config.yaml
dataset: "regions of photos with short descriptions (Visual Genome)"
embed_dim: 256
encoder_arch: "convnext_v2"
encoder_inner_norm: false
text_encoder_qk_norm: false
residual_init: "scaled_by_depth"
beta2: 0.999
beta1: 0.95
epochs: 11.6
final_lr_fraction: 0.01
weight_decay: 0.1
Rows from block 7 of the image encoder of a small contrastive image-text model, named by matrix and row number. Rows with one number belong to one neuron. Each number is 50 + 15 x the weight over its row's rms, rounded and kept within 0 to 99. All counts start at 0.
After each neuron's rows are labels from the 100 images, of 14976, where the neuron reaches its highest value: "strongest on" is what is common among them; "patch colour" is the nearest of a few named colours to the mean colour under the peak. Only what is clearly more common there than usual is listed. The data: regions of photos with short descriptions (Visual Genome). In brackets: how many of the 100, against the usual share in percent.
# fc1: MLP up (encoder.blocks.7.mlp.fc1.weight, 1024x256), inputs 129-171
# fc2: MLP down (encoder.blocks.7.mlp.fc2.weight, 256x1024, transposed), outputs 129-171

fc1.292:59 62 23 69 35 70 49 29 50 25 77 63 44 39 40 69 50 81 44 90 46 21 43 44 45 45 43 49 59 46 43 46 33 55 59 49 29 56 76 52 64 54 40
fc2.292:42 49 69 42 46 46 46 54 55 25 47 49 39 62 46 53 72 44 36 33 41 54 53 57 48 50 55 43 92 44 62 28 34 28 25 50 41 37 56 60 50 51 62
strongest on: text has "man" (26 vs 8.4)
patch colour: black (29 vs 8.4)

fc1.668:46 84 55 14 57 60 57 58 75 31 42 53 22 46 30 42 34 48 61 83 48 57 50 52 59 49 37 65 70 60 34 37 74 39 38 54 27 46 34 75 37 45 54
fc2.668:46 80 45 47 57 47 56 49 46 33 36 38 54 37 34 57 53 46 45 58 49 39 37 78 32 55 40 43 17 58 47 46 18 69 73 54 44 62 58 88 66 55 36
strongest on: text has "sky" (38 vs 1.6); text has "white" (38 vs 11.6); text has "blue" (28 vs 5)
patch colour: white (35 vs 3.8)

fc1.672:39 62 46 52 49 37 27 33 68 61 47 42 52 60 28 33 38 42 36 64 55 53 63 46 74 49 43 61 55 33 41 44 49 48 30 76 54 49 64 47 43 50 62
fc2.672:69 41 51 49 56 51 51 39 36 48 62 79 99 50 41 50 53 44 36 46 59 59 50 49 57 55 50 68 42 49 37 62 42 55 51 79 53 44 58 67 54 32 50
strongest on: text has "white" (30 vs 11.6)
patch colour: black (27 vs 8.4)

fc1.503:99 37 48 72 38 48 59 25 56 65 42 60 60 60 42 47 59 40 70 51 44 50 32 45 77 51 55 40 67 45 71 55 23 38 45 48 63 65 30 68 77 39 50
fc2.503:21 38 61 59 55 60 48 64 43 89 54 27 42 64 54 53 36 32 42 36 56 46 57 65 80 55 49 49 58 39 53 56 37 24 44 67 59 28 37 30 59 50 54
strongest on: text has "man" (27 vs 8.4)
patch colour: grey (68 vs 40.2)

fc1.711:43 79 37 66 63 30 92 59 60 44 28 58 14 59 37 50 31 50 61 65 75 65 70 54 68 46 76 57 76 31 65 56 42 39 51 61 82 55 41 46 46 56 52
fc2.711:48 54 23 42 47 58 57 51 27 28 73 61 42 36 29 65 73 69 36 43 47 48 47 70 52 17 66 48 15 60 35 55 32 49 48 29 70 38 29 65 29 62 72
strongest on: text has "white" (41 vs 11.6)
patch colour: white (37 vs 3.8)

fc1.205:63 36 45 58 53 39 40 27 55 60 73 75 69 77 14 51 29 73 35 61 66 53 71 62 58 47 54 40 61 40 60 59 76 55 40 63 58 24 49 55 68 20 56
fc2.205:49 59 58 45 67 47 38 31 52 36 62 58 81 33 44 50 38 30 34 68 42 67 41 59 53 34 36 83 50 67 50 47 45 51 46 31 40 53 51 53 42 54 54
strongest on: text has "red" (25 vs 4.4)
patch colour: pink (26 vs 8.6)

fc1.561:44 54 72 31 52 64 49 33 69 40 49 44 26 48 48 51 39 41 55 66 44 58 49 39 49 40 52 30 56 44 54 54 53 76 58 49 58 43 59 39 23 57 53
fc2.561:47 50 38 45 37 49 52 46 38 56 54 60 27 53 38 82 64 32 67 59 65 43 55 42 29 59 57 44 43 29 43 35 66 54 58 45 50 64 51 48 62 58 57
strongest on: text has "sky" (49 vs 1.6); text has "blue" (35 vs 5)
patch colour: white (28 vs 3.8)

fc1.423:84 70 55 23 60 83 19 62 57 58 58 75 71 26 05 31 55 64 78 44 47 33 72 46 42 57 69 66 44 48 74 48 34 52 24 76 42 61 28 49 32 39 51
fc2.423:41 43 65 61 47 44 33 53 43 54 52 30 31 53 45 48 43 17 53 33 30 53 64 40 73 41 60 50 54 65 58 48 69 43 35 54 00 64 72 18 57 67 40
strongest on: text has "man" (25 vs 8.4)
patch colour: grey (66 vs 40.2)