From a checkpoint of a small contrastive image-text model.
Model: 32-pixel images, encoder arch convnext_v2, encoder activation gelu, encoder widths [64, 128, 256], text encoder width 192, text encoder norm layernorm, text encoder activation swiglu.
Rows from block 5 of the text encoder of a small contrastive image-text model, named by matrix and row number. Rows with one number belong to one neuron. Each number is 50 + 15 x the weight over its row's rms, rounded and kept within 0 to 99. All counts start at 0.
After each neuron's rows are labels from the 100 texts, of 14976, where the neuron reaches its largest size: "fires on" is the input token at the peak. Only what is clearly more common there than usual is listed. The data: regions of photos with short descriptions (Visual Genome).
# gate: MLP gate (text_encoder.blocks.5.mlp.gate.weight, 512x192), inputs 84-111
# fc1: MLP up (text_encoder.blocks.5.mlp.fc1.weight, 512x192), inputs 84-111
# fc2: MLP down (text_encoder.blocks.5.mlp.fc2.weight, 192x512, transposed), outputs 84-111

gate.75:43 60 46 26 54 50 62 37 73 37 52 55 52 24 46 32 73 51 28 28 54 46 30 48 48 49 67 21
fc1.75:63 39 50 58 55 41 29 47 16 47 52 54 63 52 42 47 68 30 38 62 26 60 79 56 54 49 59 57
fc2.75:64 30 69 11 41 37 45 57 51 77 32 24 63 41 47 45 53 38 58 67 47 25 71 72 39 45 50 34
fires on: "r"; "<end>"; "k"

gate.44:45 17 48 57 34 43 60 41 72 45 48 71 45 31 55 30 55 47 39 45 58 65 37 48 70 73 40 42
fc1.44:38 43 39 50 76 31 61 73 28 43 63 78 68 62 32 58 50 40 55 49 25 33 39 58 36 67 42 16
fc2.44:68 42 51 51 38 41 75 36 53 26 25 90 56 43 47 46 45 71 33 26 30 39 36 43 43 73 66 63
fires on: "a"; "v"

gate.426:33 43 75 32 37 17 42 68 54 68 54 44 45 63 33 70 74 49 53 62 59 54 45 69 48 48 72 45
fc1.426:36 36 49 72 34 52 53 57 58 67 63 45 52 22 41 50 31 45 74 78 56 32 52 31 41 48 40 61
fc2.426:86 51 59 41 42 35 50 11 50 72 34 33 52 54 64 34 71 56 64 66 50 66 68 64 61 18 38 45
fires on: "e"; "n"; "g"; "<end>"

gate.415:49 36 61 43 99 31 53 40 43 55 41 52 54 45 51 46 62 53 32 44 37 39 34 46 65 21 25 82
fc1.415:50 19 37 40 33 38 66 45 69 58 69 41 44 70 85 38 39 65 38 45 56 65 41 46 63 44 46 23
fc2.415:39 46 35 57 45 57 52 40 99 54 40 65 46 78 61 31 62 43 45 88 21 62 44 68 56 67 48 69
fires on: "s"; "e"; "n"; "d"

gate.354:66 56 33 30 35 37 46 20 44 31 58 38 55 56 63 52 24 46 43 38 43 34 52 66 53 56 29 39
fc1.354:49 40 48 32 51 40 37 38 78 41 48 36 30 44 56 78 75 50 37 54 60 84 86 56 71 62 42 38
fc2.354:88 56 20 48 50 36 54 44 20 35 79 69 55 76 41 25 46 38 52 61 40 71 37 43 59 49 45 59
fires on: "y"; "l"; "s"

gate.281:52 39 33 73 57 50 63 58 49 57 48 57 50 44 44 54 66 88 55 54 56 45 47 63 49 56 71 78
fc1.281:50 62 25 22 57 29 41 71 40 25 52 67 65 35 51 58 54 64 40 35 55 66 44 58 41 40 27 53
fc2.281:68 66 73 66 38 36 38 28 53 88 40 63 42 87 46 39 67 52 49 85 48 49 51 37 43 49 41 58
fires on: "o"; "w"

gate.256:37 61 26 14 50 70 62 29 62 30 56 44 29 38 45 48 50 47 62 33 69 48 57 34 75 50 35 43
fc1.256:57 33 41 35 51 64 79 31 58 41 65 50 60 34 68 59 30 51 65 49 56 26 40 49 52 48 44 57
fc2.256:70 42 49 73 41 61 49 50 42 53 55 49 30 42 25 53 31 27 86 52 30 65 24 66 43 45 25 48
fires on: "n"; "a"

gate.121:70 36 37 29 35 71 65 56 46 41 41 52 33 48 52 41 31 54 68 52 35 48 45 64 47 39 48 33
fc1.121:50 44 54 60 40 56 37 40 51 57 60 45 51 46 49 43 44 41 48 29 62 46 46 40 76 44 33 18
fc2.121:44 61 44 57 51 58 68 49 64 52 74 24 51 45 59 43 49 65 79 64 72 62 56 39 49 27 48 31
fires on: "o"; "n"; "<end>"; "h"

gate.203:23 54 02 47 31 45 45 35 65 29 67 16 51 57 31 61 53 32 62 44 36 32 40 40 41 57 21 56
fc1.203:56 55 81 19 51 37 36 64 49 41 38 51 57 46 68 41 55 73 72 48 61 38 64 49 43 32 85 17
fc2.203:48 34 47 46 43 56 49 36 83 59 42 42 51 52 51 72 54 54 54 56 56 59 57 49 50 76 58 64
fires on: "y"; "c"; "<end>"

gate.57:64 35 55 46 32 52 50 49 47 78 42 29 51 47 31 81 54 67 53 41 56 47 79 42 54 31 63 55
fc1.57:56 49 50 26 66 58 80 66 45 43 34 69 31 42 48 46 63 55 46 26 78 52 57 52 48 69 58 56
fc2.57:55 49 71 45 53 27 52 52 43 47 60 42 55 29 84 36 52 51 25 27 40 52 42 64 69 59 65 65
fires on: "c"

gate.316:65 50 61 20 48 47 62 44 30 30 13 51 52 86 76 34 58 30 49 49 27 43 42 34 72 29 55 43
fc1.316:41 25 42 56 42 60 52 51 47 29 27 42 57 33 39 70 68 62 16 64 47 53 37 48 62 63 48 59
fc2.316:49 61 41 32 31 36 67 61 24 28 59 58 46 56 38 37 53 65 55 53 32 33 53 46 63 67 35 33
fires on: " "; "s"; "o"

gate.199:80 66 40 64 37 42 50 18 65 45 41 10 52 67 76 45 42 38 57 57 59 49 56 45 35 62 57 58
fc1.199:65 54 39 58 66 28 51 43 72 50 51 41 64 32 49 56 64 28 46 89 27 29 72 33 37 74 66 52
fc2.199:42 50 47 47 52 42 58 46 45 34 65 57 90 44 47 44 34 28 35 34 29 41 66 34 59 55 77 50
fires on: "d"; "s"

gate.308:61 52 35 57 47 37 53 44 44 53 38 37 54 34 41 51 35 61 80 57 48 17 60 66 23 36 70 37
fc1.308:55 31 53 62 48 71 47 70 74 35 84 52 67 49 43 29 49 46 24 33 62 74 30 57 62 47 33 69
fc2.308:43 68 32 54 45 36 47 31 59 44 47 52 45 59 30 40 50 29 47 57 41 42 64 43 24 52 46 37
fires on: "z"

gate.145:40 57 56 40 33 33 37 24 71 69 35 31 36 36 41 18 40 27 13 50 50 33 40 48 63 29 41 62
fc1.145:54 60 39 51 77 31 31 30 56 30 47 65 60 34 51 32 63 62 59 61 30 44 72 59 43 71 43 62
fc2.145:46 35 54 53 54 73 37 50 63 20 52 52 36 55 49 36 68 64 42 66 64 33 49 33 44 57 66 36
fires on: "d"

gate.249:38 31 16 52 57 54 62 52 53 44 75 56 48 72 53 34 44 36 55 58 56 38 40 56 76 79 41 52
fc1.249:54 62 64 49 54 50 39 69 66 45 59 45 62 57 42 51 47 46 50 64 76 62 32 52 50 12 44 39
fc2.249:43 48 23 62 31 44 24 59 47 67 67 37 47 52 67 53 17 66 34 36 54 68 44 50 46 37 33 11
fires on: "i"; "r"; "m"

gate.348:40 58 60 27 46 42 50 56 56 54 29 15 82 38 49 50 39 59 61 29 79 33 43 64 51 54 31 79
fc1.348:57 68 51 36 57 40 55 53 83 52 44 76 31 63 57 53 66 62 56 58 39 67 50 51 67 48 60 38
fc2.348:45 30 30 29 88 49 56 61 58 38 25 38 49 28 60 32 33 51 44 41 67 80 48 58 41 30 24 43
fires on: "d"; "s"; "r"; "n"

gate.176:51 78 51 27 59 52 69 57 48 64 60 30 64 32 50 56 74 96 63 58 52 71 44 44 37 63 67 56
fc1.176:51 64 90 30 16 62 42 57 42 22 40 57 56 63 87 50 47 50 47 42 53 40 65 44 54 47 30 27
fc2.176:64 55 35 44 35 30 37 89 38 48 25 52 36 49 70 36 47 49 47 40 49 27 40 36 47 89 74 63
fires on: "z"; "n"

gate.96:82 51 44 26 46 43 22 27 23 50 54 39 27 28 55 28 39 45 33 38 52 56 66 64 36 71 54 64
fc1.96:41 50 34 57 65 56 59 68 69 24 80 45 33 61 33 59 61 56 88 42 69 59 64 40 45 18 44 38
fc2.96:46 41 15 52 60 65 28 37 46 58 23 50 50 78 68 74 20 53 32 48 69 47 33 80 68 68 51 38
fires on: "f"; "r"; "u"; "s"

gate.334:30 77 42 52 52 47 57 41 32 37 49 76 59 39 59 53 60 36 42 33 50 71 35 48 59 47 33 63
fc1.334:53 49 41 37 71 22 80 36 60 47 95 57 64 79 36 39 69 35 53 54 57 67 41 59 26 57 52 34
fc2.334:38 56 50 49 42 55 63 43 59 87 55 50 28 46 65 31 43 27 41 53 34 62 42 39 48 50 78 67
fires on: "e"; "<end>"; "r"

gate.323:58 69 56 61 44 34 48 40 54 43 66 51 36 40 98 63 48 39 44 80 66 63 35 52 27 71 60 49
fc1.323:63 42 46 65 61 39 34 72 40 42 63 83 53 61 59 56 24 31 52 88 43 24 65 56 40 62 37 66
fc2.323:48 32 58 63 57 56 32 48 51 82 32 48 45 64 39 61 54 63 59 39 41 73 31 71 72 46 32 53
fires on: "a"; "e"; "s"; "r"

gate.330:71 31 62 66 54 46 40 41 42 40 83 36 64 44 49 47 41 76 22 41 48 43 41 58 65 48 55 31
fc1.330:32 48 63 34 31 58 32 56 36 22 60 21 28 51 32 49 34 51 46 56 40 62 58 36 58 80 76 42
fc2.330:68 71 54 43 47 72 63 62 41 58 50 55 55 41 43 70 22 56 41 27 52 69 47 63 54 33 08 23
fires on: "s"; "e"

gate.357:74 52 47 64 70 55 37 62 52 28 53 80 22 49 45 40 47 43 18 38 40 67 71 74 54 40 55 44
fc1.357:44 50 66 51 39 71 23 35 45 41 54 56 51 19 62 32 58 68 40 41 28 43 70 53 45 54 72 62
fc2.357:70 38 59 65 76 46 54 68 49 48 33 50 53 40 46 44 46 42 40 52 36 56 33 65 12 82 58 57
fires on: "o"; "c"

gate.7:22 42 62 43 85 50 43 56 53 58 91 45 51 68 58 61 31 44 40 39 59 41 51 50 42 60 40 53
fc1.7:00 47 48 47 39 68 55 68 43 20 60 40 52 76 45 93 62 46 49 30 37 61 35 48 66 34 67 59
fc2.7:57 77 22 49 59 66 58 47 33 23 48 51 66 48 67 51 91 51 51 41 24 61 64 61 03 56 61 62
fires on: "n"; "w"; "<end>"; "l"

gate.9:39 56 51 73 50 42 58 38 37 52 47 23 48 51 47 34 44 59 51 49 53 47 56 52 59 83 41 47
fc1.9:46 55 38 69 57 42 17 36 80 64 31 72 53 62 62 49 38 77 46 30 69 68 64 44 41 49 64 50
fc2.9:71 38 38 58 61 55 58 75 56 47 49 16 50 73 47 43 61 43 27 47 40 61 53 47 20 20 57 51
fires on: " "; "s"; "i"; "c"

gate.380:31 31 32 42 36 52 39 54 29 49 67 65 37 51 38 45 29 70 23 59 40 44 46 43 85 91 48 51
fc1.380:37 49 96 35 61 51 43 66 40 44 52 62 36 13 29 86 31 54 41 65 35 57 47 49 65 35 38 54
fc2.380:59 51 80 59 32 65 37 48 44 76 73 46 34 52 42 00 56 63 75 45 57 45 57 29 58 31 47 47
fires on: "r"; "<end>"

gate.63:57 74 47 75 71 63 33 42 55 37 42 33 67 53 65 41 93 34 32 67 55 22 58 52 58 63 57 59
fc1.63:34 68 39 27 50 82 52 78 71 72 56 45 00 50 49 56 58 57 51 74 58 27 59 54 59 50 40 28
fc2.63:65 33 28 52 48 02 46 23 59 62 65 58 39 31 69 53 32 20 57 48 43 32 71 65 64 74 56 34
fires on: "f"; "i"

gate.491:40 53 32 54 42 48 66 40 33 73 48 79 59 46 40 34 22 16 46 64 38 39 51 44 31 40 54 32
fc1.491:72 33 39 24 65 56 37 53 25 37 42 25 56 56 66 28 34 68 39 21 69 68 37 72 68 41 49 40
fc2.491:90 44 69 64 41 21 46 27 38 61 48 48 63 69 40 55 42 12 57 49 66 41 38 66 33 61 63 35
fires on: "e"; "l"; "d"

gate.458:51 55 42 51 60 50 47 39 80 68 51 58 36 54 72 66 76 34 35 46 36 36 40 55 56 42 39 30
fc1.458:35 58 50 51 61 74 53 61 57 45 47 78 30 25 43 54 70 66 52 24 42 52 58 45 39 74 34 42
fc2.458:57 58 38 41 50 56 24 37 54 57 44 69 46 59 53 74 32 52 50 38 38 33 77 67 63 16 46 68
fires on: "c"; "t"; "n"

gate.166:46 54 74 41 49 41 43 84 62 52 57 81 36 54 37 34 51 52 38 37 43 46 69 58 51 47 51 40
fc1.166:26 59 44 76 35 52 61 71 54 60 70 56 37 48 41 34 76 40 36 39 67 55 38 44 36 64 74 61
fc2.166:46 52 58 61 58 55 37 40 30 38 53 62 22 34 46 57 69 52 34 27 45 52 19 30 42 30 44 55
fires on: "y"; "c"; "w"

gate.93:48 51 26 72 52 55 30 05 34 66 20 32 15 40 57 38 60 59 70 46 44 50 25 68 55 36 39 48
fc1.93:59 83 60 53 52 75 58 39 65 53 48 47 36 46 65 24 42 52 24 40 53 63 68 47 66 44 44 48
fc2.93:26 36 48 66 56 66 57 52 66 46 85 43 25 69 37 60 42 30 52 30 65 31 27 39 48 51 60 55
fires on: "w"; "<end>"

gate.215:61 64 78 58 69 50 55 49 47 69 34 42 37 62 59 51 45 61 53 35 28 74 49 53 38 33 44 76
fc1.215:66 61 39 39 22 61 49 58 56 51 39 59 81 44 57 41 47 60 25 32 37 40 73 27 64 64 43 62
fc2.215:57 43 84 54 34 50 65 34 63 51 23 46 49 39 34 37 44 54 38 62 76 60 31 66 53 39 52 45
fires on: "i"; "g"

gate.89:71 56 74 50 44 37 49 50 60 42 17 51 45 00 51 37 52 59 25 40 26 81 33 32 59 43 25 78
fc1.89:31 52 11 77 54 55 53 48 30 45 37 73 57 50 70 55 53 63 46 80 59 44 25 22 79 81 41 51
fc2.89:37 46 71 44 48 27 63 42 38 94 60 67 57 60 62 59 68 28 47 59 36 41 36 33 65 57 62 59
fires on: "c"; "n"

gate.116:42 72 34 70 53 82 40 42 65 28 45 39 58 42 51 60 82 55 37 54 31 47 25 40 52 78 53 43
fc1.116:58 32 20 67 37 74 80 51 52 63 51 69 32 47 58 54 46 49 71 55 69 66 50 52 37 79 47 47
fc2.116:27 63 56 62 22 42 60 56 75 65 42 31 42 42 49 53 48 51 31 80 33 30 42 32 49 59 59 56
fires on: "a"; "t"; "u"

gate.430:47 66 29 75 26 61 35 68 39 60 66 26 71 48 52 46 40 45 29 41 62 74 53 39 59 34 33 29
fc1.430:56 49 62 39 59 41 46 53 51 46 56 74 48 37 17 74 60 48 64 67 57 33 42 67 41 64 48 71
fc2.430:47 28 53 41 84 49 44 64 52 29 60 78 60 47 67 54 42 37 50 35 53 82 62 24 73 65 48 39
fires on: "e"; "l"

gate.69:59 51 84 46 51 64 37 48 59 37 41 66 12 44 83 47 54 48 41 54 59 53 70 58 72 46 53 53
fc1.69:25 85 32 61 61 52 50 69 36 62 33 68 65 65 45 85 37 61 56 45 68 57 39 55 26 51 48 80
fc2.69:33 37 48 47 60 66 42 42 45 45 20 77 58 48 36 68 46 33 53 11 56 38 58 65 52 84 76 65
fires on: "r"; "o"; "w"

gate.16:32 45 47 57 41 64 66 10 63 74 54 62 52 46 51 56 63 48 52 56 64 31 50 49 84 58 45 65
fc1.16:43 66 60 46 36 34 25 63 28 66 82 50 50 53 72 39 54 67 45 70 55 42 52 33 48 61 26 26
fc2.16:62 61 43 71 31 55 79 49 51 43 35 54 45 41 62 45 47 59 45 49 40 41 58 53 52 55 68 61
fires on: "t"

gate.194:45 28 41 65 38 40 42 68 30 44 18 50 39 62 62 44 21 47 70 69 67 70 32 58 46 64 66 36
fc1.194:45 51 73 75 56 57 65 49 57 80 62 51 56 44 64 52 42 35 65 63 41 52 67 56 18 50 71 35
fc2.194:57 49 40 45 44 46 31 36 67 33 57 65 61 42 58 57 51 63 29 56 44 32 49 24 47 13 44 55
fires on: "w"

gate.6:52 49 26 52 55 27 40 62 80 66 61 59 48 50 39 49 45 52 32 55 60 78 36 57 36 40 43 25
fc1.6:32 19 64 25 47 53 55 30 61 47 36 86 50 35 49 79 56 92 64 35 49 55 52 45 37 56 19 34
fc2.6:41 46 75 43 57 35 60 44 55 75 72 52 43 48 56 54 62 49 60 30 43 55 59 17 49 68 51 60
fires on: "e"; "f"

gate.13:47 39 73 67 44 65 57 64 76 70 30 68 50 61 56 32 52 50 42 61 69 47 74 73 28 38 28 43
fc1.13:54 77 51 49 40 64 61 27 22 41 20 30 49 55 51 65 53 73 50 46 48 51 45 64 26 56 52 55
fc2.13:43 56 71 32 41 37 68 35 24 42 76 45 48 33 90 65 60 43 61 54 53 53 53 51 64 55 54 29
fires on: "s"; "d"; "c"

gate.503:47 82 35 59 51 56 55 27 51 61 77 53 31 64 52 42 69 36 31 46 34 82 33 37 36 61 59 69
fc1.503:37 66 61 63 32 39 31 51 20 54 61 28 57 41 25 40 47 45 79 43 81 63 67 51 25 05 52 54
fc2.503:65 68 24 81 45 41 60 52 32 45 57 71 33 60 51 55 38 43 48 38 72 66 56 51 50 51 16 56
fires on: "s"; "n"; "u"

gate.106:51 63 55 70 58 50 86 61 68 56 72 47 59 27 67 45 62 44 39 54 47 58 50 27 57 73 57 53
fc1.106:31 23 65 31 39 81 45 44 56 67 36 64 36 36 53 51 22 51 48 49 57 40 47 38 61 34 59 39
fc2.106:45 54 44 43 63 50 52 60 52 40 56 42 40 65 50 70 51 62 70 74 43 52 38 77 50 15 40 53
fires on: "f"; "t"; "n"

gate.207:68 41 76 46 60 62 52 47 48 51 55 69 59 61 80 56 72 55 47 41 59 52 42 52 53 41 29 79
fc1.207:64 56 44 46 36 41 35 60 68 34 59 60 39 36 22 42 70 47 78 59 53 60 44 66 45 43 35 47
fc2.207:68 64 80 57 47 78 55 31 45 34 73 69 22 57 89 10 37 53 55 43 29 41 70 71 76 56 71 62
fires on: " "; "d"

gate.279:69 37 69 67 92 71 48 53 62 62 51 67 49 24 47 73 44 55 47 48 43 54 60 51 37 48 72 45
fc1.279:82 65 66 72 59 44 64 60 31 51 60 42 56 35 61 43 22 36 50 41 64 51 45 49 50 26 70 66
fc2.279:49 69 28 54 43 52 47 46 58 79 24 40 64 38 87 45 33 30 28 41 55 42 76 34 60 73 56 47
fires on: "e"; "s"

gate.423:61 60 64 69 51 22 49 32 80 30 41 64 65 51 68 51 57 63 23 30 46 37 48 42 53 32 45 24
fc1.423:73 63 38 53 48 54 74 51 56 40 41 26 66 41 47 34 34 31 67 61 50 38 58 44 65 71 23 68
fc2.423:27 63 36 05 53 33 30 44 40 48 80 54 54 39 24 45 59 58 83 67 54 61 46 38 37 30 66 55
fires on: "o"; "r"; "<end>"; "d"

gate.168:44 22 57 62 37 54 50 65 57 49 19 57 37 67 18 44 60 44 67 45 54 37 42 50 31 40 62 67
fc1.168:41 52 28 47 41 44 52 54 49 53 53 51 20 69 40 62 50 49 17 65 62 52 99 33 47 39 47 36
fc2.168:63 67 88 74 57 70 47 53 44 37 39 21 73 52 76 48 36 35 54 48 48 45 42 63 58 63 79 49
fires on: "w"; "o"

gate.29:36 44 49 64 58 46 63 47 51 30 44 30 41 54 69 56 31 60 48 36 66 88 11 56 52 49 75 60
fc1.29:49 52 61 32 52 43 39 67 34 72 38 62 55 44 58 61 51 41 57 67 42 22 30 52 61 20 44 51
fc2.29:67 53 03 37 35 48 27 49 61 31 36 66 41 35 72 65 25 64 31 78 71 63 57 60 45 58 77 33
fires on: "w"; "p"; "<end>"

gate.369:53 56 17 28 44 58 61 57 67 47 39 53 46 38 51 36 36 57 40 69 24 51 41 47 55 45 99 33
fc1.369:51 28 29 60 65 17 41 11 55 33 57 38 72 54 44 42 47 54 45 06 38 76 49 51 42 66 57 44
fc2.369:47 75 49 67 63 42 27 12 55 53 47 48 66 21 53 67 57 47 53 70 71 26 37 32 43 86 35 41
fires on: "a"; "w"

gate.71:60 79 49 49 23 54 60 22 66 41 37 61 80 68 78 27 25 61 31 39 24 50 64 53 70 32 28 53
fc1.71:64 58 83 40 19 37 54 42 46 35 36 32 31 52 55 47 41 51 76 66 59 50 23 40 79 22 61 67
fc2.71:41 41 41 50 54 50 58 67 56 56 49 54 58 63 34 60 67 55 51 40 18 49 25 55 22 48 33 44
fires on: "o"; "<end>"; "l"

gate.387:66 34 18 54 57 62 56 55 37 73 73 40 80 48 48 49 34 37 46 54 47 34 65 37 54 77 50 57
fc1.387:49 71 62 67 36 35 30 49 47 75 33 14 54 53 77 32 49 22 14 70 60 44 77 50 28 55 26 57
fc2.387:54 50 50 61 58 59 56 65 73 54 47 20 18 39 45 33 57 95 45 68 72 59 30 62 41 41 55 54
fires on: "a"; "u"; "<end>"

gate.464:32 41 47 36 64 56 71 63 51 53 56 45 67 58 81 51 63 52 63 13 50 62 36 42 73 66 46 56
fc1.464:49 66 43 60 47 39 69 36 37 42 49 61 54 27 78 66 37 39 46 33 68 38 43 41 71 66 70 59
fc2.464:41 46 35 31 51 42 36 34 57 41 25 49 33 46 48 45 32 72 51 46 64 58 57 70 51 46 28 53
fires on: "f"; "i"; "l"

gate.441:40 37 54 42 60 74 65 66 53 47 55 22 42 56 59 58 41 16 68 60 54 45 46 43 60 40 59 40
fc1.441:24 74 40 47 61 68 16 78 38 51 53 46 51 46 67 47 49 35 75 33 47 47 69 54 49 66 60 53
fc2.441:85 75 65 52 52 38 49 39 62 31 52 52 53 59 40 61 57 55 64 59 39 41 58 45 27 67 76 53
fires on: "y"; "r"; "n"; "i"

gate.339:28 51 60 43 57 55 45 38 41 50 46 97 32 42 63 33 42 59 50 29 71 39 46 61 60 27 27 48
fc1.339:72 53 37 24 86 46 55 48 19 89 43 66 47 63 74 50 69 54 59 55 47 46 33 74 54 54 28 36
fc2.339:62 69 48 37 49 74 48 47 46 79 41 55 72 48 53 81 55 49 51 39 53 53 36 58 37 38 34 57
fires on: "f"

gate.41:48 48 34 35 46 65 35 68 33 50 39 36 42 68 55 47 50 43 49 80 55 19 62 28 54 50 42 31
fc1.41:65 55 34 32 65 26 27 75 53 43 68 39 43 71 43 47 63 52 36 39 84 52 39 69 32 48 26 57
fc2.41:38 38 29 63 59 55 64 77 32 62 50 51 50 24 73 43 09 52 38 67 33 33 65 66 88 25 50 53
fires on: "s"; "e"; "l"; "<end>"

gate.363:43 34 62 50 74 38 38 34 47 25 52 34 73 50 49 70 24 45 38 72 52 46 60 25 38 30 77 54
fc1.363:53 28 30 41 87 51 27 45 57 49 42 40 41 64 61 23 68 76 41 41 39 37 16 54 77 71 83 36
fc2.363:42 74 73 49 21 42 32 38 72 57 34 31 73 55 36 40 51 51 74 28 37 41 66 62 40 33 50 64
fires on: "y"

gate.318:28 30 52 70 58 45 56 30 56 56 56 33 67 37 59 71 49 54 38 54 71 69 79 36 45 31 24 47
fc1.318:42 49 69 54 63 53 67 37 84 65 54 67 53 64 52 43 31 51 57 57 55 35 25 34 30 60 56 48
fc2.318:36 71 44 51 55 60 55 70 61 45 35 69 38 72 95 63 31 54 33 68 35 33 58 42 30 32 49 63
fires on: "d"; "n"; "<end>"

gate.167:27 78 54 50 31 44 52 74 30 54 75 48 50 44 43 45 57 56 58 57 63 44 50 48 38 39 30 61
fc1.167:58 37 21 41 45 57 45 53 15 65 57 45 45 64 53 54 51 50 69 40 43 49 54 49 48 11 32 43
fc2.167:79 65 28 55 32 42 41 67 54 47 21 62 38 38 38 34 65 42 05 47 50 57 38 46 28 50 59 53
fires on: "t"; "<end>"

gate.394:18 51 48 47 68 58 52 45 51 32 62 23 33 42 37 58 69 84 91 62 31 31 46 44 53 54 37 74
fc1.394:19 56 41 34 64 54 53 68 71 35 46 43 54 57 68 67 77 58 57 46 48 38 54 65 52 59 39 78
fc2.394:63 58 48 49 24 59 24 39 23 64 57 52 44 86 51 42 68 43 49 69 48 53 34 65 49 58 57 57
fires on: "d"; "<end>"; "p"; "l"

gate.150:51 63 72 53 50 74 69 69 69 27 71 68 88 69 36 61 00 66 35 46 59 39 58 54 62 59 44 62
fc1.150:62 26 38 73 36 23 09 41 51 37 66 61 39 48 59 52 36 55 38 65 39 63 55 14 53 46 75 53
fc2.150:39 61 23 32 53 70 53 52 24 35 51 76 75 73 22 47 73 45 49 46 41 23 44 57 36 51 85 47
fires on: "a"; "<end>"

gate.123:43 56 38 57 60 42 54 58 59 53 74 38 36 41 45 52 57 65 46 61 46 72 43 44 51 51 38 72
fc1.123:77 28 71 64 39 45 60 49 60 55 34 30 59 46 35 18 34 71 74 56 29 58 37 49 52 39 53 53
fc2.123:65 42 56 54 55 44 51 45 59 54 59 55 44 31 48 57 38 69 31 47 35 77 79 29 24 45 61 47
fires on: "d"

gate.186:48 39 69 99 55 25 65 39 57 59 36 97 47 55 35 44 48 43 52 59 41 43 65 56 42 34 44 28
fc1.186:70 44 66 14 40 45 69 45 37 55 53 46 48 44 50 49 29 23 54 46 43 40 61 51 51 43 61 44
fc2.186:32 15 22 42 55 44 65 26 41 59 60 57 68 40 44 48 70 41 79 31 27 47 64 43 70 74 71 40
fires on: "y"; "e"; "<end>"